config.yaml
train_examples: 184686
norm: "layernorm"
bias: "all"
positions: "learned"
residual_init: "none"
max_precond_dim: 1536
one_sided: false
epochs: 1.0
Rows from block 3, named by matrix and row number. Rows with one number belong to one neuron. Each number is 500 + 50 x the weight over its row's rms, rounded and kept within 0 to 999. All counts start at 0. Numbers have three digits each. After the name is the row's rms in percent of the matrix's.
# gate: MLP gate (model.blocks.3.mlp.gate.weight, 1536x384), inputs 192-287
# fc1: MLP up (model.blocks.3.mlp.fc1.weight, 1536x384), inputs 192-287
# fc2: MLP down (model.blocks.3.mlp.fc2.weight, 384x1536, transposed), outputs 192-287
gate.34 093:428475472476549476448462488594504489497391524508528517459493445572500472425469509541542502499507567348566444485497534477615522493446572408597472490516585590415497571399540429570412434482470438401473542517477441470472419529542428483580570568397557489551508490477606599481545498502462533541
gate.35 085:520500525472467524471510463465462457456424580503465468560411428562451518453511495499484518451434506575501522564519540548518494415552485355541620535446499571533512481592439557452493538468475457527467587504600485475468560600507527514478539474614490503496536528443488496502442576464450561549
gate.36 083:464494472470608462531478439558458500480469446467448516521487499522632468513440467570602594484474452567498482478494452451480497532552490465476510483468464504470502553538486511521515535447527541473470470409498465440467470507510411495361524524439523473417457464506513500483505499535473455509
gate.37 110:512518560463407477395501486451494497589512515477503557451403446424565521552466406486584492547419578469419479557542545478483502636428600432562515502592472538516469463464428522519422534526527507538535458450433466467522505538502550492501526521395477461489513599513405471495457617490500574545
gate.38 095:443487524546460520503573528513438498577497466552531492479423509430515578465568471381602468527478451522544529445454447518483466422438464510516500591453418574525402539472535633552494521557518588392432540524475516409546468552538499474495569560508562532460484554448505482435508480511567547509
gate.39 118:487573442469520419528550490485585514540537541560539447457430464485573539451499460576520510488567584514442498571464458504475513513480442528442436520598492392413505505433485507567532487543548525509510450489368501477501562545510548463409494503546533470491474444473460522594497573461573475417
gate.40 101:563524533521510458504490566478458489478458486496549455554454491506536500597526477488446428459510530522481492525460495520531480356485466427521439352599642536509498467454513465466457479522529452473476520475504486554484531571533484605525468511511367426448466518499442520588490578483419527508
gate.41 085:470485495541437517440518383489479411536527470514472583462450462544412404525553480494492573479500429509461455543497560462504486486466619415491450598454410492499518479501446435572499576509547591496520513444517427412544446464511520424493486528511458381511551541564416493513492491541397548488
gate.42 085:516577495508481456561519478394504556492544555497547524572487448547505572532554487504389539419482527474481611507507502452533491546396552487557474472534428515494428555621540490539490582568389508494387436463545538538494481429483617482602412559603514494542495404452476508477559534528620506582
gate.43 100:448498469546513500559466457492415593555464537497550448506487607481493449579563425537628565515516483540530457472516438499490466417521479507479454470453455422498500582494489526515483472487502497549524505433506565483464436543527508533529453516613519424446463525497553491483621539480535452561
gate.44 084:460469535449532505504521493496538549472471475423470367617479567559470458539536464508445538460487514489537505584544466552458563475458468493556537471573463476477485501404587540504434472541435476563398548456496507392484502559457571496483515654468535485534425500494564501517504493496478473524
gate.45 095:480432616537610462594540506569439475578405482424496539448401595518487432563453536444465614560570536501505514516576525485449504551550582506512516600439478450473406449468539545485469441519441480487408478499499538513580499549485417489449480495477532512509445407491435611453438537596508487496
gate.46 078:492532465531629522485499467462518518487480470424511553510646462472502474468405478406488534470561558447554535456592479457452437520481518443545552517507536395548521442516571546556500445572468583584511483454540468461438504579488564515545448527545452487548510457531641506410588463581409575498
gate.47 119:442524519433595519529504436497516364456465585464518526543504561461495533521539424513504475545418519393474534501482408477520529425420600524481548372474582482548536585506507482518514422456480452414439497628573524490520494549485512420550492466516570556560486548593479499499552529653494475564
gate.48 116:458444528595464473382500431496531415469481510493570550457441547505547464467581483540561495563436502491531505505559494512507491419434462558572503456488477474535426491442612499518550463478568488503453401497471476566551488447577424498460537534559432448554488439475513482477468473549522526500
gate.49 088:443524503580481482472510438429478527524543534559510565400491438502464449437547472416507569476442513492429498611609458513509489442452569352490541505473517572500522459549539528568411523494614490490538504470497523459443546474490396490483545494540569475493505496421502531565522519545541449549
gate.50 112:479618546443508483539516548422400524558544533482570451520444470492563597495543486511378528409507558512414540513581472534489499429481569483439580447473413525518486513453460517519544482408458522419567508492577488529528463454520503434538460539500466484541579559544551522609518385549607527547
gate.51 088:488559565557487532489553493509511407474485467355506499518516429507565461420584486531497520538534490531453560530376487584477473537385538510449463497520575478483527471571540515517435562515463510526578491531518429418456537503485499481560545459550530503442501616506509483469468522451483426531
gate.52 085:548501448508491448506483437536467370544447406532549586515537588527581610515536462423535479456574482523597497463506538435497468449356469502503497480570555484375526503533522522548530438539587443475628559423524485629526501501496470539554463500424458523520449584499588437557460493547538607520
gate.53 106:565548514486518564416456572587486552497515518518406499510440621442405488512460503436478531496517526538398470525615421515552481464444497501547577441619543467484500468514488480485487475425447416649567520513548573478509484521459481454551547521539575501486473419483438521482477492552487570532
gate.54 101:535512465482497511554434420421506481528479448523469487544462476585480433678571533497502490472474560548523557502451627512422517494550429464499576487435413498500480549527487489488540459522451469475466528562460498476556535534454517515533534501531459476529530521493548487413471439494518555503
gate.55 107:464428422517477519541543519494560454507376484398518538507460529489517530465484488509488474543510479500574419402511524465510490527439510499471548457614406442485523483577500488422570624494580541430530495548500502519485407556476381540488523563481448532509552424475515485551520533523507562460
gate.56 085:552417577457462440494507566540398479415468515486494495505472470563475523496385443536443458497461528487535519480538511469636561434479595443479465530581473496448497524509471495480455419587509538566547603489472500522491552436570502532594542494461471511470413538497433476386444428454520542409
gate.57 084:464517560508564438515508497542498589491532495456546403456441529512510492412462571518483463403443563579446511545570484558494490503497364530583440599483472509464489490539502480542586438562456562505469607598516539583465510436451493514512518498477467558490522500483468531603501532399453486522
gate.58 085:535500445387396493512419538500570363557512583450489482609391449596573466455585505489472442516431498508506522449540459521487446482494545460472523544479566471483530474543496552456478425486517431561462509521496482411553474529569517542451634605463541502475460413501513525501501481481492503410
gate.59 108:434613468494539516501525478573519504599462435470547450534562534502498496534499553503510550504517496543496547523526489444482495537477447478571512475582579472463502513545484559464541520525495527516438582545541563423473487470452550394489505449430523423399543535451480482536520497435562509504
gate.60 102:563494503537555496431534515494485464443455497520551480512533503408448443420441538572431535467536470512527616427512516500548549456450487511458538368421530490473365437478410522524581439501494454489388581533444561506510495438605494467532533496595460502463479581445506536470459473444489462504
gate.61 133:510587491549405501494527484474519490534438540466509518434491532348529377649456509444503474571549496489510566527485426594498482367564549487479515462499481494437512475510619562540446571463524459452542541425490482527554535527484500551558459445539480460418499502470477516481418536502529573539
gate.62 097:488393505532435517565527499595536508511484521497404482437515415510491538458482533497559572561516601543483535444501538488456561511501573467460487589524431534467507438492486595484482422418514470492521573496542450470521479513487449462440513473462465564593442542434496486524559512632536512524
gate.63 109:505451482539516486457562499539504536518326538570504471644541410488604470457551542540497541525589542529523563459534522454530470600407539451506577552462440546518516479531488570449409464508462482492410469410497585412503446547574525404499536480520527464533508522501499452499494503553529506508
gate.64 076:555457473621512408493484473588485489498447457543640432490522463450578456471485547528530599573569500491461446573557590508502493491418483385454484483525410522533458459446486534552522558575478567424466473506500537516594515467554471518462418554520488442491506384500502579486462526529471618641
gate.65 098:397420519531513578461428530492526514547634431493505395577461472443535353557418588515490478524481498489513591562441455534511352461423530507499564544484458429478497504508527526559470500602537518470526498463492514467543481525576511473499465452443542561621493531503409499500452529485401559473
gate.66 112:503528465585442531506431515480461436451478530485548589535443604502554407498528517510466590552588446520506471543528523515467497445522482502526441577546551462461515505468501504449483526566482539474430501504537563559503542570498466510500469436437435485461599434486464507478458548416507482537
gate.67 111:485525538467467496445583449529469501442483476497475543491434561457535425433483507537455509453429477589483440424517507440498455442448475530503479500532560453439482467457547467451540503461495516430589448521491446478482507550472520443507538609562443429494606627479487437577447492501565480514
gate.68 101:521464472506527502541484526502537470459510456512505483450473609538489515550467560399479566551562573538581538480461475489461482387543495507493577425520489532460530605469508481548453572587594507475475484477464496459473534395558542487611446523519392500570523520527488588471478531369560379571
gate.69 094:482510503488541597534529569466487633487472468543539526506448467524446440541512459442481419491539533502448521515491495469550569502454484457514569438537495520533493558466559455556488522531501496498511574484507440484510439522510450457508501501419513458599377511426495471513509489543588562431
gate.70 095:457430504468495536432517496490538563522503513493481453467416503481567611544514474461495469606404515562564505444525530538523449503503500495551451578447407500442570588526503563502469462497526519410456508443558550537551402443466421635432519547536586538511520480469475516499436490491564518512
gate.71 091:451474471483565602506569541596581463522434441421504465535495444428512511469552544516507543537456592499516442497464509540405498503527569584457520588494371515538524467505568521493549501549517505555515447516476490481551455482503490551483618550478533546495462484431486544576545502491609541658
gate.72 092:457468372550447485581500486409441519543408525555579514500507422433498482502598484464620484553469475430460439439527562506494515462515552538529556516440546496494544583572471583560538464437603487617520555534519497508538465525508474513462473558544466544515483529399455469531438503445419472590
gate.73 119:480495522540619487423506552464505440482587433469465513494564528452574578492503486431543403511426427479482530516405511578533508458547520551521485411444534519577541436447564485442497401511450499546481546528545538489417508533467505517528548482432499524585518447478429595511527480495476432551
gate.74 097:558539467452496539565459438425553486496559503611430559540626480463416503468483437460428457579525553372479609617526501524410522551374532505553546529465509530401426471497518549582547483498444488585470469453511468485524502422542533474486518544468561420516491493490506506528546560604546580435
gate.75 098:565478574416490529489577509537529515482579437533532452464536474503559480508544496467439562517491506516557514451597450507490526515486446428527591547466503492488451515454498553526521473454498542541526508577490504536428590550521462520444531538507530426411564445463520577403441503467476509534
gate.76 121:515446547502482461484615475462515493527453464471490540488398561579468502486503504532574519532391475478482506512483497406487516513511452474548526561537469539458506404537455552609489504513561489532440446446496440474553569533483469490550456486470467525462572479505516544481547565461562530550
gate.77 121:537433473508456472484541462495572489474525435399458498483517420418538512620496522484508566622531519493569523443468493515511512509480490443574493472447567571611516520417476497484542530511458504484475551503477581514433491479487555514440541476484401567541552549437485448470509507422512521443
gate.78 100:484511540507540468484529482518537508450547559538462456455538497542576495556552526657518458569476492498440453480448482471512437551527409558501501575420562526474565520453527550480493505493411515426487553564439506538521630416534581477501453521494454520429518580532633442462510526549493477511
fc1.34 100:448497465452513469542531514478478501550590517464486493458429511453480501514499546539531481483596487525569566529547521489528534539448514486475457474520482591471510501394500524563421462478558502450417474529519557512601428565455456453499550487494537538569477483529523466469511602531534443499
fc1.35 080:456513484572492470564453499484516464491636501494542528451482435533458482360489477538557463514390497491400522428533485518522444589539503400529524499585533494543476579503539418454484507523482602508523496512543506405523545553489508514470444581445445591421510515569495557500527452505582567496
fc1.36 086:532538497560457492533465486633586484486510412474563488404472537404466521540513531452462503515519449444523481450507515514494537520472484524436563417540547549510571472463542501495460568554516511514488536517532495491484478474526521497499483405622514530497470429533549449425534453506514468485
fc1.37 109:441438548532479497471475526521466503540491487451507455478558529498496518572515558491509480401546607500631510431552518591492546466529508607455580533481600549460460449507386544469544494566451493528552445609455468519496524536466524597448533441529557423544547467563438533524545546519476466483
fc1.38 099:544414555421502431475468508523520526420527522513421557484506440466554464529516532431520494560436503428476489453502546526419508510568446451534531530524526395525564542513579496509579534474534535604569476470466488560452452486548548455576513542386496491482479482559598493480479503500511560520
fc1.39 111:502544557530488559462378528521510536448551426505450537543544561549486418569442592475402439442538458479511579431492496447528484398481467504539491491410543535654531517616520445525490452518512582621440656441507562551469508507482516500558530480458456443487513530520496443436544471612497479560
fc1.40 101:515472557534472455527588502454486515476491407478532546430430514538542540414517514501423489493606626409552506501516564566494542488554447565506517533540514508568522463419528492491462532455378535545471504613522568341511622487518557452511484454417489438612525435479519494583479558589436535407
fc1.41 084:516476493529471421475476551474482511439436483360550409538484436483433408504502530486570576464562503506517515457499561465603486449461468482496471500569493405436362418517489410470526518516558505499529468537479546523526536466470521507573502500427523519442557547514528466441465486500600484519
fc1.42 087:499519589513490563456612544524530603515530427477463535493467515483397488481460600453530488512508571507590505524484534444466468538551527595383509512503588470578519424344557468460589558483472563459432534550448510457433461555509473442413484581469510607488522580525538458429504436428532466510
fc1.43 103:500503544481513553521556520531449508521473500451476576523503543432529444513484438467465479451589512482502542477508503518451482477547569612519493525518468521501503530520432572452488529468430467480469406555394443445489440567524527502453470470524479463518513483580493496509540467458550405516
fc1.44 085:477504487560485554553459499564478429600584551567524591471523455500488491472493556458482495509538553496469476487559575409542526480524544459579478519432615491513500468546398498529501517569571526527601403401513488603540389433520388481487524423488522529470504494518473387481533514530477531544
fc1.45 098:563523580506568451556423538404454435543597506514418438458569429552470450538490477536528463487468502570503474535501436525503434434461521523451479447472516538516504482516519504513488491534501547560564542531563473469440536427459458413540477443533536400487564482426491546627451548493545425529
fc1.46 082:486392507438455494492532515462580490409421486525500455491463460382541527599559489530533456480591491409393537536519519560475506579481499512504475516549567510577521586498492508523459534486527533439453419508410532516609441514461429464478576492545564602549530524492529436505482542505475496392
fc1.47 118:490473512551554458553560465553489374441499450416488506557504519445439543492565460531524463431448509382478608493518473486531524426362559531503563343461536543508633544480512479562515493514419488422460528539494507506521549574532575426548562502429470560495511537529532509572536549630552453550
fc1.48 102:457509503535559536473456459590409482479440546517523506510500545481459450519391542512537476507528480515512570482410636549501558552573524483557548556461419555526435562569469438523559589590458439527554425567573542486429510436481460451513523426489564494524547599472593549472499561465455524527
fc1.49 087:460543497413563468552401489486502520492452483552482529494553546469462489468490537587479466463469450543574500425498521519530540569516480608529355454506521469460420487534500510422526460529473540507554472595552489513565450525517525561587519508488474574495424585515520429470492462454538542482
fc1.50 102:523512498445491460500511484463501467487542436445506495537494434396537536544565537532452536510540511410501588500531557432521567528394536462468606486430474466491442582540509534449451434544460507440465421414391483584538464437495481512574428549495491468525578528421484565496477527474500479477
fc1.51 085:419557530497506548428467451511512473512485609498517497484532489438427511449437455501557527469440499569551572580552445468503503458505591446484530427486459507510434403452448496516445501513407516420546509371486469488459432504461489487570501532568446426559578582532520522476443395467525539518
fc1.52 084:490517544547465543469484440520599558478547598519486548432412552499432514530541524484448499453512510509416428509613537567481591553567513498570491459501481410516525456549429514478419618447521455526453470622453510500482475604492534486515497525569506554441484504423609521537553486473542537481
fc1.53 112:510578421497556497466487532608510361453510548523435522550510481508549401523565475485419641426527541553424459492542493515529536479420426551511538463456490489527572451444455510484351541526429530464513472529444528549499534483490517499522471485568569407625513498508374506513460500506480536529
fc1.54 107:465521544513454548597508514478583497473499443506516497517375546439508498572499522503553548467537618461566559501467522553462464556544501519386604521468472510418430511539550578458563534410489454416482529399536556502511578497532503507454442497605426496562558455498530524518488470481501576494
fc1.55 095:472452506478540467487528547521499482526460529529476578454486438593480484488508556533548509488534516539520444556460570433450466487463551453412506438583477544449547531600577478438576564483442467563501570503614478498466369485564423540450531545502495522501477471490553460434510550417466536481
fc1.56 082:572486652466506510483500523532477555521483492562467516476504546543456384569529516478492409579518490574492552469565473467532459400477497467443445595506535595530546517527526559509557541534472418567539569477567548457510489525442556468510526539540538475456441530425437444449486406513559550444
fc1.57 083:484519482486448381550546563562578497580466560500468511412506461568452536372496517505606455451399479467555479495516513514551517521491507487490478560519476479463561544448460543473624471532534492394538578444420505500409497505466497599446529517571486510514474478460437583524483486669472570520
fc1.58 085:462462541512378531550483480530516492513524525447513408605528470546394542579495505586532494522527546511566569527472486531603541573454405523515556447498526434439523515616526457528518393630434516476584383554449521465504511503546446415417578525502456450621499462482431423498468599628561476547
fc1.59 100:393467490534501484447580585584443508440462493531590468471451445454585504557418433529606525522511487516470578513431429485366542529533523458488555516512508451512536438442498524472485476438529522574508582482389542461507539528426551504538595523467408515461390527441449554546527533554571507532
fc1.60 114:468517429406483534499546455509535429599457508441473341489537467472438495553541428515565493513445591572472516470448533494517437441542596580424635538545516462387493556381497504522559537467458582437599417428527531513435512529483517508497547474510549499502554408442512476517515454490531513451
fc1.61 126:417365445495576411493582481483527495502523452500517503491469544574447578490512464467506501471463511484492458405471646365534405567522498489529461559480513553587543491505558475583474402523458537595549502545586558469414488492516483459524570485476477504561427455461413550498553563445502492458
fc1.62 102:446483485541438566505574488617464472484454470493443446415527471618515470507513582364528546455465491534457534519480485514486502518488550459475481596498520460517496481537517577407406488475509465497559433389521504501415478510516462540453542434504630528545547511511494516581444410558463537512
fc1.63 107:454456621435529513468450542419569505438631498395510528495465467540481550584476460579497528492505443530485523589456527501555505452442519466473415516602520443509625525535541477575529474491455518568472487457525464514508511421414440546437475537513442563501480434428487414488503491444494473488
fc1.64 079:518494502535423498487443629533417523474538488525519511480488557542433480463445450472453523465497517483456466453581461401488544558593563409502471512493570572548504550590520513565504525442543556503531520582461491550490519533483418469563541458530508579485481444526549489439425473489496631587
fc1.65 095:522532540510565486511496558560505531531492526509402461387553455649496439593461415418504535576475465474477531510540535557522588491450517555517459511467479492496466520455515500486436483562530534479446505464483451532561505544458459466437455463460453456594544524556560470481458460525538557517
fc1.66 109:584452470494428513534569494530497491507444558449579448491484559507567440434523476474488515501453494471455472529363550471503456437538525412535557544470456486532531451417493526552494517493440464480596437582518567464578459517390508517513457474448488539510444615418372509521514506433568461441
fc1.67 105:524526490473543452527451464444476410539606546545424518522479457570531541446546528564546500534533506497516541558471457459473501521469518495484520600528473589531515447440434560636560554477473588536525530444486474435508426409449500540453454387470491601483465430533576505489502438539480572558
fc1.68 098:504553505417463563587514506497454523501543490476493505455587572534538550511598527490507565542499513603539551573503572438506523535491432500529468510496467471451496502454558460465476477522486557544526476476485426454459460488506472534464561422442449550573508483553426510421517538569541558504
fc1.69 099:507497452508463585437518473466525474556449554522481473514460465467506523540611462541500483479552493474566506532487530506583412494512473476511495466533513453575486482440495605509487486452372507467523490439577488494496477496541485427461443524597498515471519563503443422441476530441495411480
fc1.70 089:623462458651529542572517515512407481485486487515517552426516521544521492558578503582448545539520391582352607625440538418412469473476479476414547421536490512490471581429473457512526505487494420492454447532528466432441531485462531407471488501519453503494429596502509437449506464529476528490
fc1.71 091:467495451509482425560435495524483452515489450505458461548516591456476442515452455538526500535387523541444480441557555459548452562467486508583521427566432504420406567494493473470528453522622469418590524538529541385603512545470491564380543531487553481477529480552533475594451531441418448438
fc1.72 083:550465480552446550436481616586552474513482491578385524424524513597428498459359523480510547480551486494433480505519508515569470552456489538428411492503489515526487458448538447488464512445471492441390462502509482358562437531593529510510401518448535498477456469511460507444510441428541551445
fc1.73 119:522583498478509451432612419443454442516515582502514612522515511492522456543495462488596487548469598482549555584567582504449547474567433548515363571540469503493499513504470501408498441437520543609464542584423485454515495448553407545459535608503479527469488539452581456534498483455590488580
fc1.74 100:400466489505526504535429541485430482557584497426437457418528545446419456491498552467543453512535509534432448513492520457508475484491353557507453592579417519510561459527494500483514395468538455472435453521429544488489440499543500615482549457459422512569466575500473424524547387485390490497
fc1.75 095:573530530458449540470511477539552510491480502603475484427506429423517481439620476439436443514478613503465428432595424563507538556514571430561518509496493517519544478451514549480418499465549526475560424514529498527529536575538434509502562475552519384520680498503457477391546512496459563477
fc1.76 121:512461542632490388526575425416557579530554494513514554395454515582470505417512574490461528510404515545481513461475521435440502500503427493451462500549530556468519457493510479586447468509568424565460529583479408536547461553507502519498472501529457510525559505503502582470553581565564490462
fc1.77 110:503472502553500487478469587391548508508505448477447515430410538445579461544500501394490527530551464572536516447538514550532534487532525454504408510527543475530547538501447547455510495487520435504496492448495606533476480528483511473437579471546483512531467510526496510424521547417423542563
fc1.78 099:502576570461440454455477569492468533469406526499513434473475390470519507564577563542534462508517544522446487432386500498429445504503421583437502494485570545442530522483514493485454540541502491511546529553502455514502583404486456433506553568485514485499482433505522487461521574601477447455
fc2.34 101:583494529521483426446477605396446533516572544537405479661456503502491431487468467568440517574518436516544512530506519534526464519437503490610503493487569467371443397495501447455489565534452572422494496454414557536494448533541450536448503517527449470542529418547537434436533516460509485495
fc2.35 084:532549522498404513467519490504529587516469535446475428411509485445507500475526454550433520548479535413596498528486533599529492426523528541544450488600477490558479419484465450514505406467545482439584550573521349547494491442465447468460452515501447552476549550499484401582517509482432533456
fc2.36 086:523568564553469561560508427516487519448546418504399507556526367475563548432478516451545526440455462500477471535493523525440516519490556539490469516512454510545495478382580465492495498377436563509580507509533495501506524591479450596486554520511495432550422532502472457483511544450555476505
fc2.37 114:444483479358468524514519536486498492501419385472489532490560549486487381608486454553505488479547502499445475505442522503509514534458482540486482556494522507571465530494486444438524461513413477489388475621518477459469481552533539567544479484532560488460450566521423493457498541465458520503
fc2.38 100:572573478513522389562513461419533449496464425558504500472489474635579579564505588470456567524502517555563551481432484446465435476550500604571494413464514395492562365477483545519447515447421522465453492449546479526505582528436502512514483556461537563436484525477595556424472529500494507457
fc2.39 114:391397505475539496504543387486463457438379516403540458523588500538513522430553465556389525463548491467497528539436456531398532509437521491505452494438566482478516442537427493545571441492528476473496458517562504491508467543513569435438548492538501460433510514469450538541507419607557455410
fc2.40 100:534484652511568449552547552497546478504467484510481461450506485451547465557506471545490533548554356485391514438575468540467556456409517428542509571469540527565488467557516396542529579493530580504521519449472473496498569504470452509499510494475504476466547496602460469460573489554467517463
fc2.41 084:420462409514441487495455537507516595478429561548474442498437435399413498600466561497449466487547486517545547468433430482566512554471615476472434439465592425511453599509527525544447441540516488525516593410576495496440472496510538460547514592403537537447415538489483569594397509447461472453
fc2.42 087:458414537437664469419491488576554486539494546579553434572408492509513468445477501548489567485515522510466479491508482481418508499492509533445436432479449466574515616434460498529514461507570543475496479417429509535527544513411443427521450598491479569503533490530493439426591448505465495414
fc2.43 097:509539404506586456520521443559455500548503435483464568438430529461490576470496497519498497504459557556374442413595560485548385513479474618428496490537535578620431521431544481612542547549477509501500550528498563426488463507460535634518409484451439529532585474484484476504516456509514503484
fc2.44 084:491498559554554462448505458455531545504505555578476464566497388521495528553543467466464475457555418525595445564407489480429541528431458491531469523471454492463501500494569495589459488490459354445583464467443543637547545557476493473507584453471463451482424553421453492490452569479508522469
fc2.45 101:542513458482486479499503535513395484429525485454469512486529499472512520501556486435512454475515451521521409522491472454491534508448459490511492416498539538404570529417376477444469517481559571521469492424504545493534507467445424615430526477465515523559555470464477505475440500507501493551
fc2.46 077:437496509652508539501482497493608591471536470420452487482593557608530484455528509437448479507448584615491544535497435452477498590478500454540469492498563478515461497468452481531645541577498506575476431464463527557562577490582495491518564464529423472483442506501449539506468550528485498563
fc2.47 117:586480408470499519595522506553561454494566433529515634581450471447478489539518467557542406479536478468457471508517424517374444508470455447573572495459417527521538538508483477497511470510547416507559506470470524566517495496520456443446462482419475450528473497514430441517435562576421602481
fc2.48 111:507547448527547475578444636442551508509395480448501489444540528481460407528563481485519459474609417477523526538524507413416506499524514462489470517602443499524515441507550472522529509625540529464482441408519465471453433467472511615524524491453528435469408458453522443483462501444459554468
fc2.49 093:436579527523487525508538467427508465490563434495566486410542587548510510471457515423494497547455526541520441552492524451430526577536382598568507518413520531467457521492583537458399557516447415483501611476509514457482524526532531416532503495428508545414539489612490544446584494486480467538
fc2.50 102:417500531556562461397500412387571521576488509544428414549417644493555486448498470437551521507479535516466534476520438534451538491552459541567421517558500457567455467524473479542520534496521397624468450445547502444538591440563463511493525471478511568536427521504559504444443436526555493517
fc2.51 090:619408526582454590558534475499505463480494473498444398472517515485561570475469560557425459536552572431520509548571573528524481460515577547502435412491537554520560432496543466541533509600461569500472652486467581510457608535488466458496523472523503511482532448461592432493479541477489522423
fc2.52 084:547539634518539563479452510471527495598556567442463589520524517491434481451499565478521602510548485477548527607440495585434478515565434464501513529498490512404516476412591458457414434480474526538562554474549466528501556537484461528439416426489492358526503467458513559510490434493460489487
fc2.53 113:494550461545462407556482505495525580422462532497552512458434539473516475411451443539503497435556518503531451524547481461526426488530548491480493469499560490542485553463527481464500505542508473527504539499386458500495542509547407491534582611428494550506460398524448433480497543515420588520
fc2.54 102:496495526527417490523491454509512505444589612520463516460521507490568489501565422510458450498526493488539397452577438595545520470446472549594426475574487504446507425567486497521449414544609398495650503601408423498481563504514481511513424506571497547533422508476539447456450489507446573452
fc2.55 098:541503469561447499514502490534460517458526471568578488455502557418526579386540490482426528473559487421512515508457497505434496473535499499426523532588614546512404515574535514480528536516548484410465509512526493542497450538525437397539570569552570490446464547542465431514514584493448467474
fc2.56 088:438549489633496537438427441461495539401496556464507448418462583474490448501536518465532489473484559456504492523525486432503523519456536510408615560551526460495472490546621473506467417525528466491521493411602495407510534478564492469526528519450542569509562551501531495430468544513464468504
fc2.57 078:481440402524505507508512438510478654493467444550479479494502536451489544558549513483549491430546457511461425624504475507481462525502581415462480469447572679588419496582512502555506533482479561517586495543524496544441543500509503421622583534515452569531473440530557498461628489545533491486
fc2.58 085:550442453493457483519477458473467548432546503506572481451517483524509592480463468520578506573564432509454450590463522417540561505440447509581541538383562495523495506550600459504510469459383497555467445551471400446469462413533573525542571483531403491537405473582498498625550442557480584466
fc2.59 106:492528519479461505445400512463544458504494560460527453481536461531477516440455444555513476562487516506460459435440671548482515427489514373471486365559478545478520481522503606492494467533526500437440501599465454451505501467544528535396461505519520516555533485452472555504521516450506630526
fc2.60 101:495517449497468564497490462471537524508464486530483498428516580578454550564539525495486517548552418466518452532543487489561431557478444432447416461456513556504504497539403499520531484392447542583485530513497530434492517512438503505423566575474451559499487546465510551428431547478607545513
fc2.61 132:501512474492464554544414515471483546521569483562521509559594523513441434504455369506527504488553522502517416495499597521470485445474452478463543498482593502522541485553530481458560468493522546486487528460430490430522512469439409432521453443514491477526531465431482537517522487456480445562
fc2.62 103:460486586464522431523440538433535541553420492517436514491544476542416528554479576524518564541446511491476487510493558526504493414566542474467539500551544495573503542507438484534586509465526470513514544540459526551452429491563449504487543560518381462464482500482501465487523507553492548454
fc2.63 099:516600474503462471466541436574535462444544513625458494525484451508477433541480495536579464490533505484523614528516432563539506523440512469541470496524419546501604476453553494554550507445442537562593491530464524507482524580492527487538583502447562495415492522418527517520513506511530574398
fc2.64 078:502514522458424520511514524496525446438566556437507549545481488532432428592519524487535616504471453473516441527474542576576474584491455456528509494505478539487564481496483521457520575471475329431511498535487486440526427492530457497443435478577462467422502420550507508453472460466507459524
fc2.65 104:530515485489530570530460478612549464460517450485470495447494509528543504529460399476473393426467385503543494428400520557526525515614486503548468497575577518463511558466465512469522557434591525642522453468552438524472458528514570402572509458519458474433415530484501544551483556450404567506
fc2.66 114:546503535481524459520501525523494552524477442523495477476630465496572517503486464562640528480554508601500545579412604640551457559477573608464398555538513368545508480479485508509483515467504490514474451534486496500428578440529397517420423543526481443546486566424458495449586496534556443471
fc2.67 112:441435540559573465659478526444488444473469476454467451519560470529458481486528495586576566430456491515576478471376444447408444533465507533484462401579420513528504485488456541574519523517500507448493603554525477392511566465513460520466484489473567514455548398590577443404465505568410536435
fc2.68 109:572414496543491485409475542451446499417507512418481447544569527480506493446614433446475506454434471558389550555469442490490480525458513557540457411500393455421384440432484497384525418490377469472423430522511537468564518532441501499469453486546472507560545569485550473493535466479558430493
fc2.69 094:563569499446513458527517470498495377508512412478440606590403453485542404511501517490418500450502551517508457535560512492511436498568470459453550510482503520481432555519501460466420458468503462445576493536395525483587516477600474543499494516442351525586402525511495527399583451533547544595
fc2.70 093:534509509534429586467472542513509573521389608469505498507594528539551409458524553688488453472483398457496508458498425459514413489446476488455443488603446536458536504459460499467493546511483486487508568509543473478505437549428538462559512486492529483505538431569548496516561461578516531500
fc2.71 096:504487515548463571550509447445469515519499449582518533492461591462497477521477559428424538479532541467444424583516509562482492587519528553586443523481442456509488475502489499470385489511472529490487478583472503474507547497503435469572511434501504495560545468541449538447466484465556520497
fc2.72 093:478516492565471487423648410456429513559584568465531470537412452565538442506526565525449608559552505429502515456496508501434486490522548550469513517479454536471485519567484483500502525443531523475565476526383444623563490480522441532452503487581482528471514501484507433453432435437530483575
fc2.73 114:517549525440501464542504464499475557524583469448508441435563509523518531497520475466558473376545538410514535491452434490526523485430552477472434567510531530515453434570499404521460550427521537511436469403519511502489473509621474486508543518479646515437559466432511512488457517435410545456
fc2.74 095:559455508445522575553450435500456549473581467452420479555596504405545457584487548433473464503463509539513567515477545563525536436458402523547537593417463500558547558517561461549565598450550504572545411572564490489498438504512531524434491466562492456559395541457552550580523532440537385474
fc2.75 109:512535458533399469453523503556616501524469539511467479497502549487490536537536432414550454494574444498493549499366541436506539583464508506506547558513483440495476446463506492509529592526475499510531377534544582596504557506466517532530406557536454480509454514534479530518465508516565500538
fc2.76 119:473632498492544553499554592509458512513494479537540560541484502542543553471574530469536508510536520528490506493520606465554505486516422523404533504493445452417554434530517535495583584498558584495490520456521492429462482493481457539493382533465559484476477463599494460552425454441547472489
fc2.77 115:540487491502533473558517487490465504444518505511571513520578495494401506503463575366569549505521549480471484490487446498401483497532516535460542513521501563490477465476464572551481490457551459539465445518453467449483515542535540562521448529539606452479516485534353524515478425571537379508
fc2.78 100:470439590509438501507582464462500586490479490477540515443484554523486491528467555473472539573541387467469411507486559457493511558514499515479518422427581453509414498502508444462515532477488481463603473510449418507429427508483456535494557594480507488468472538541534436462508465516517470466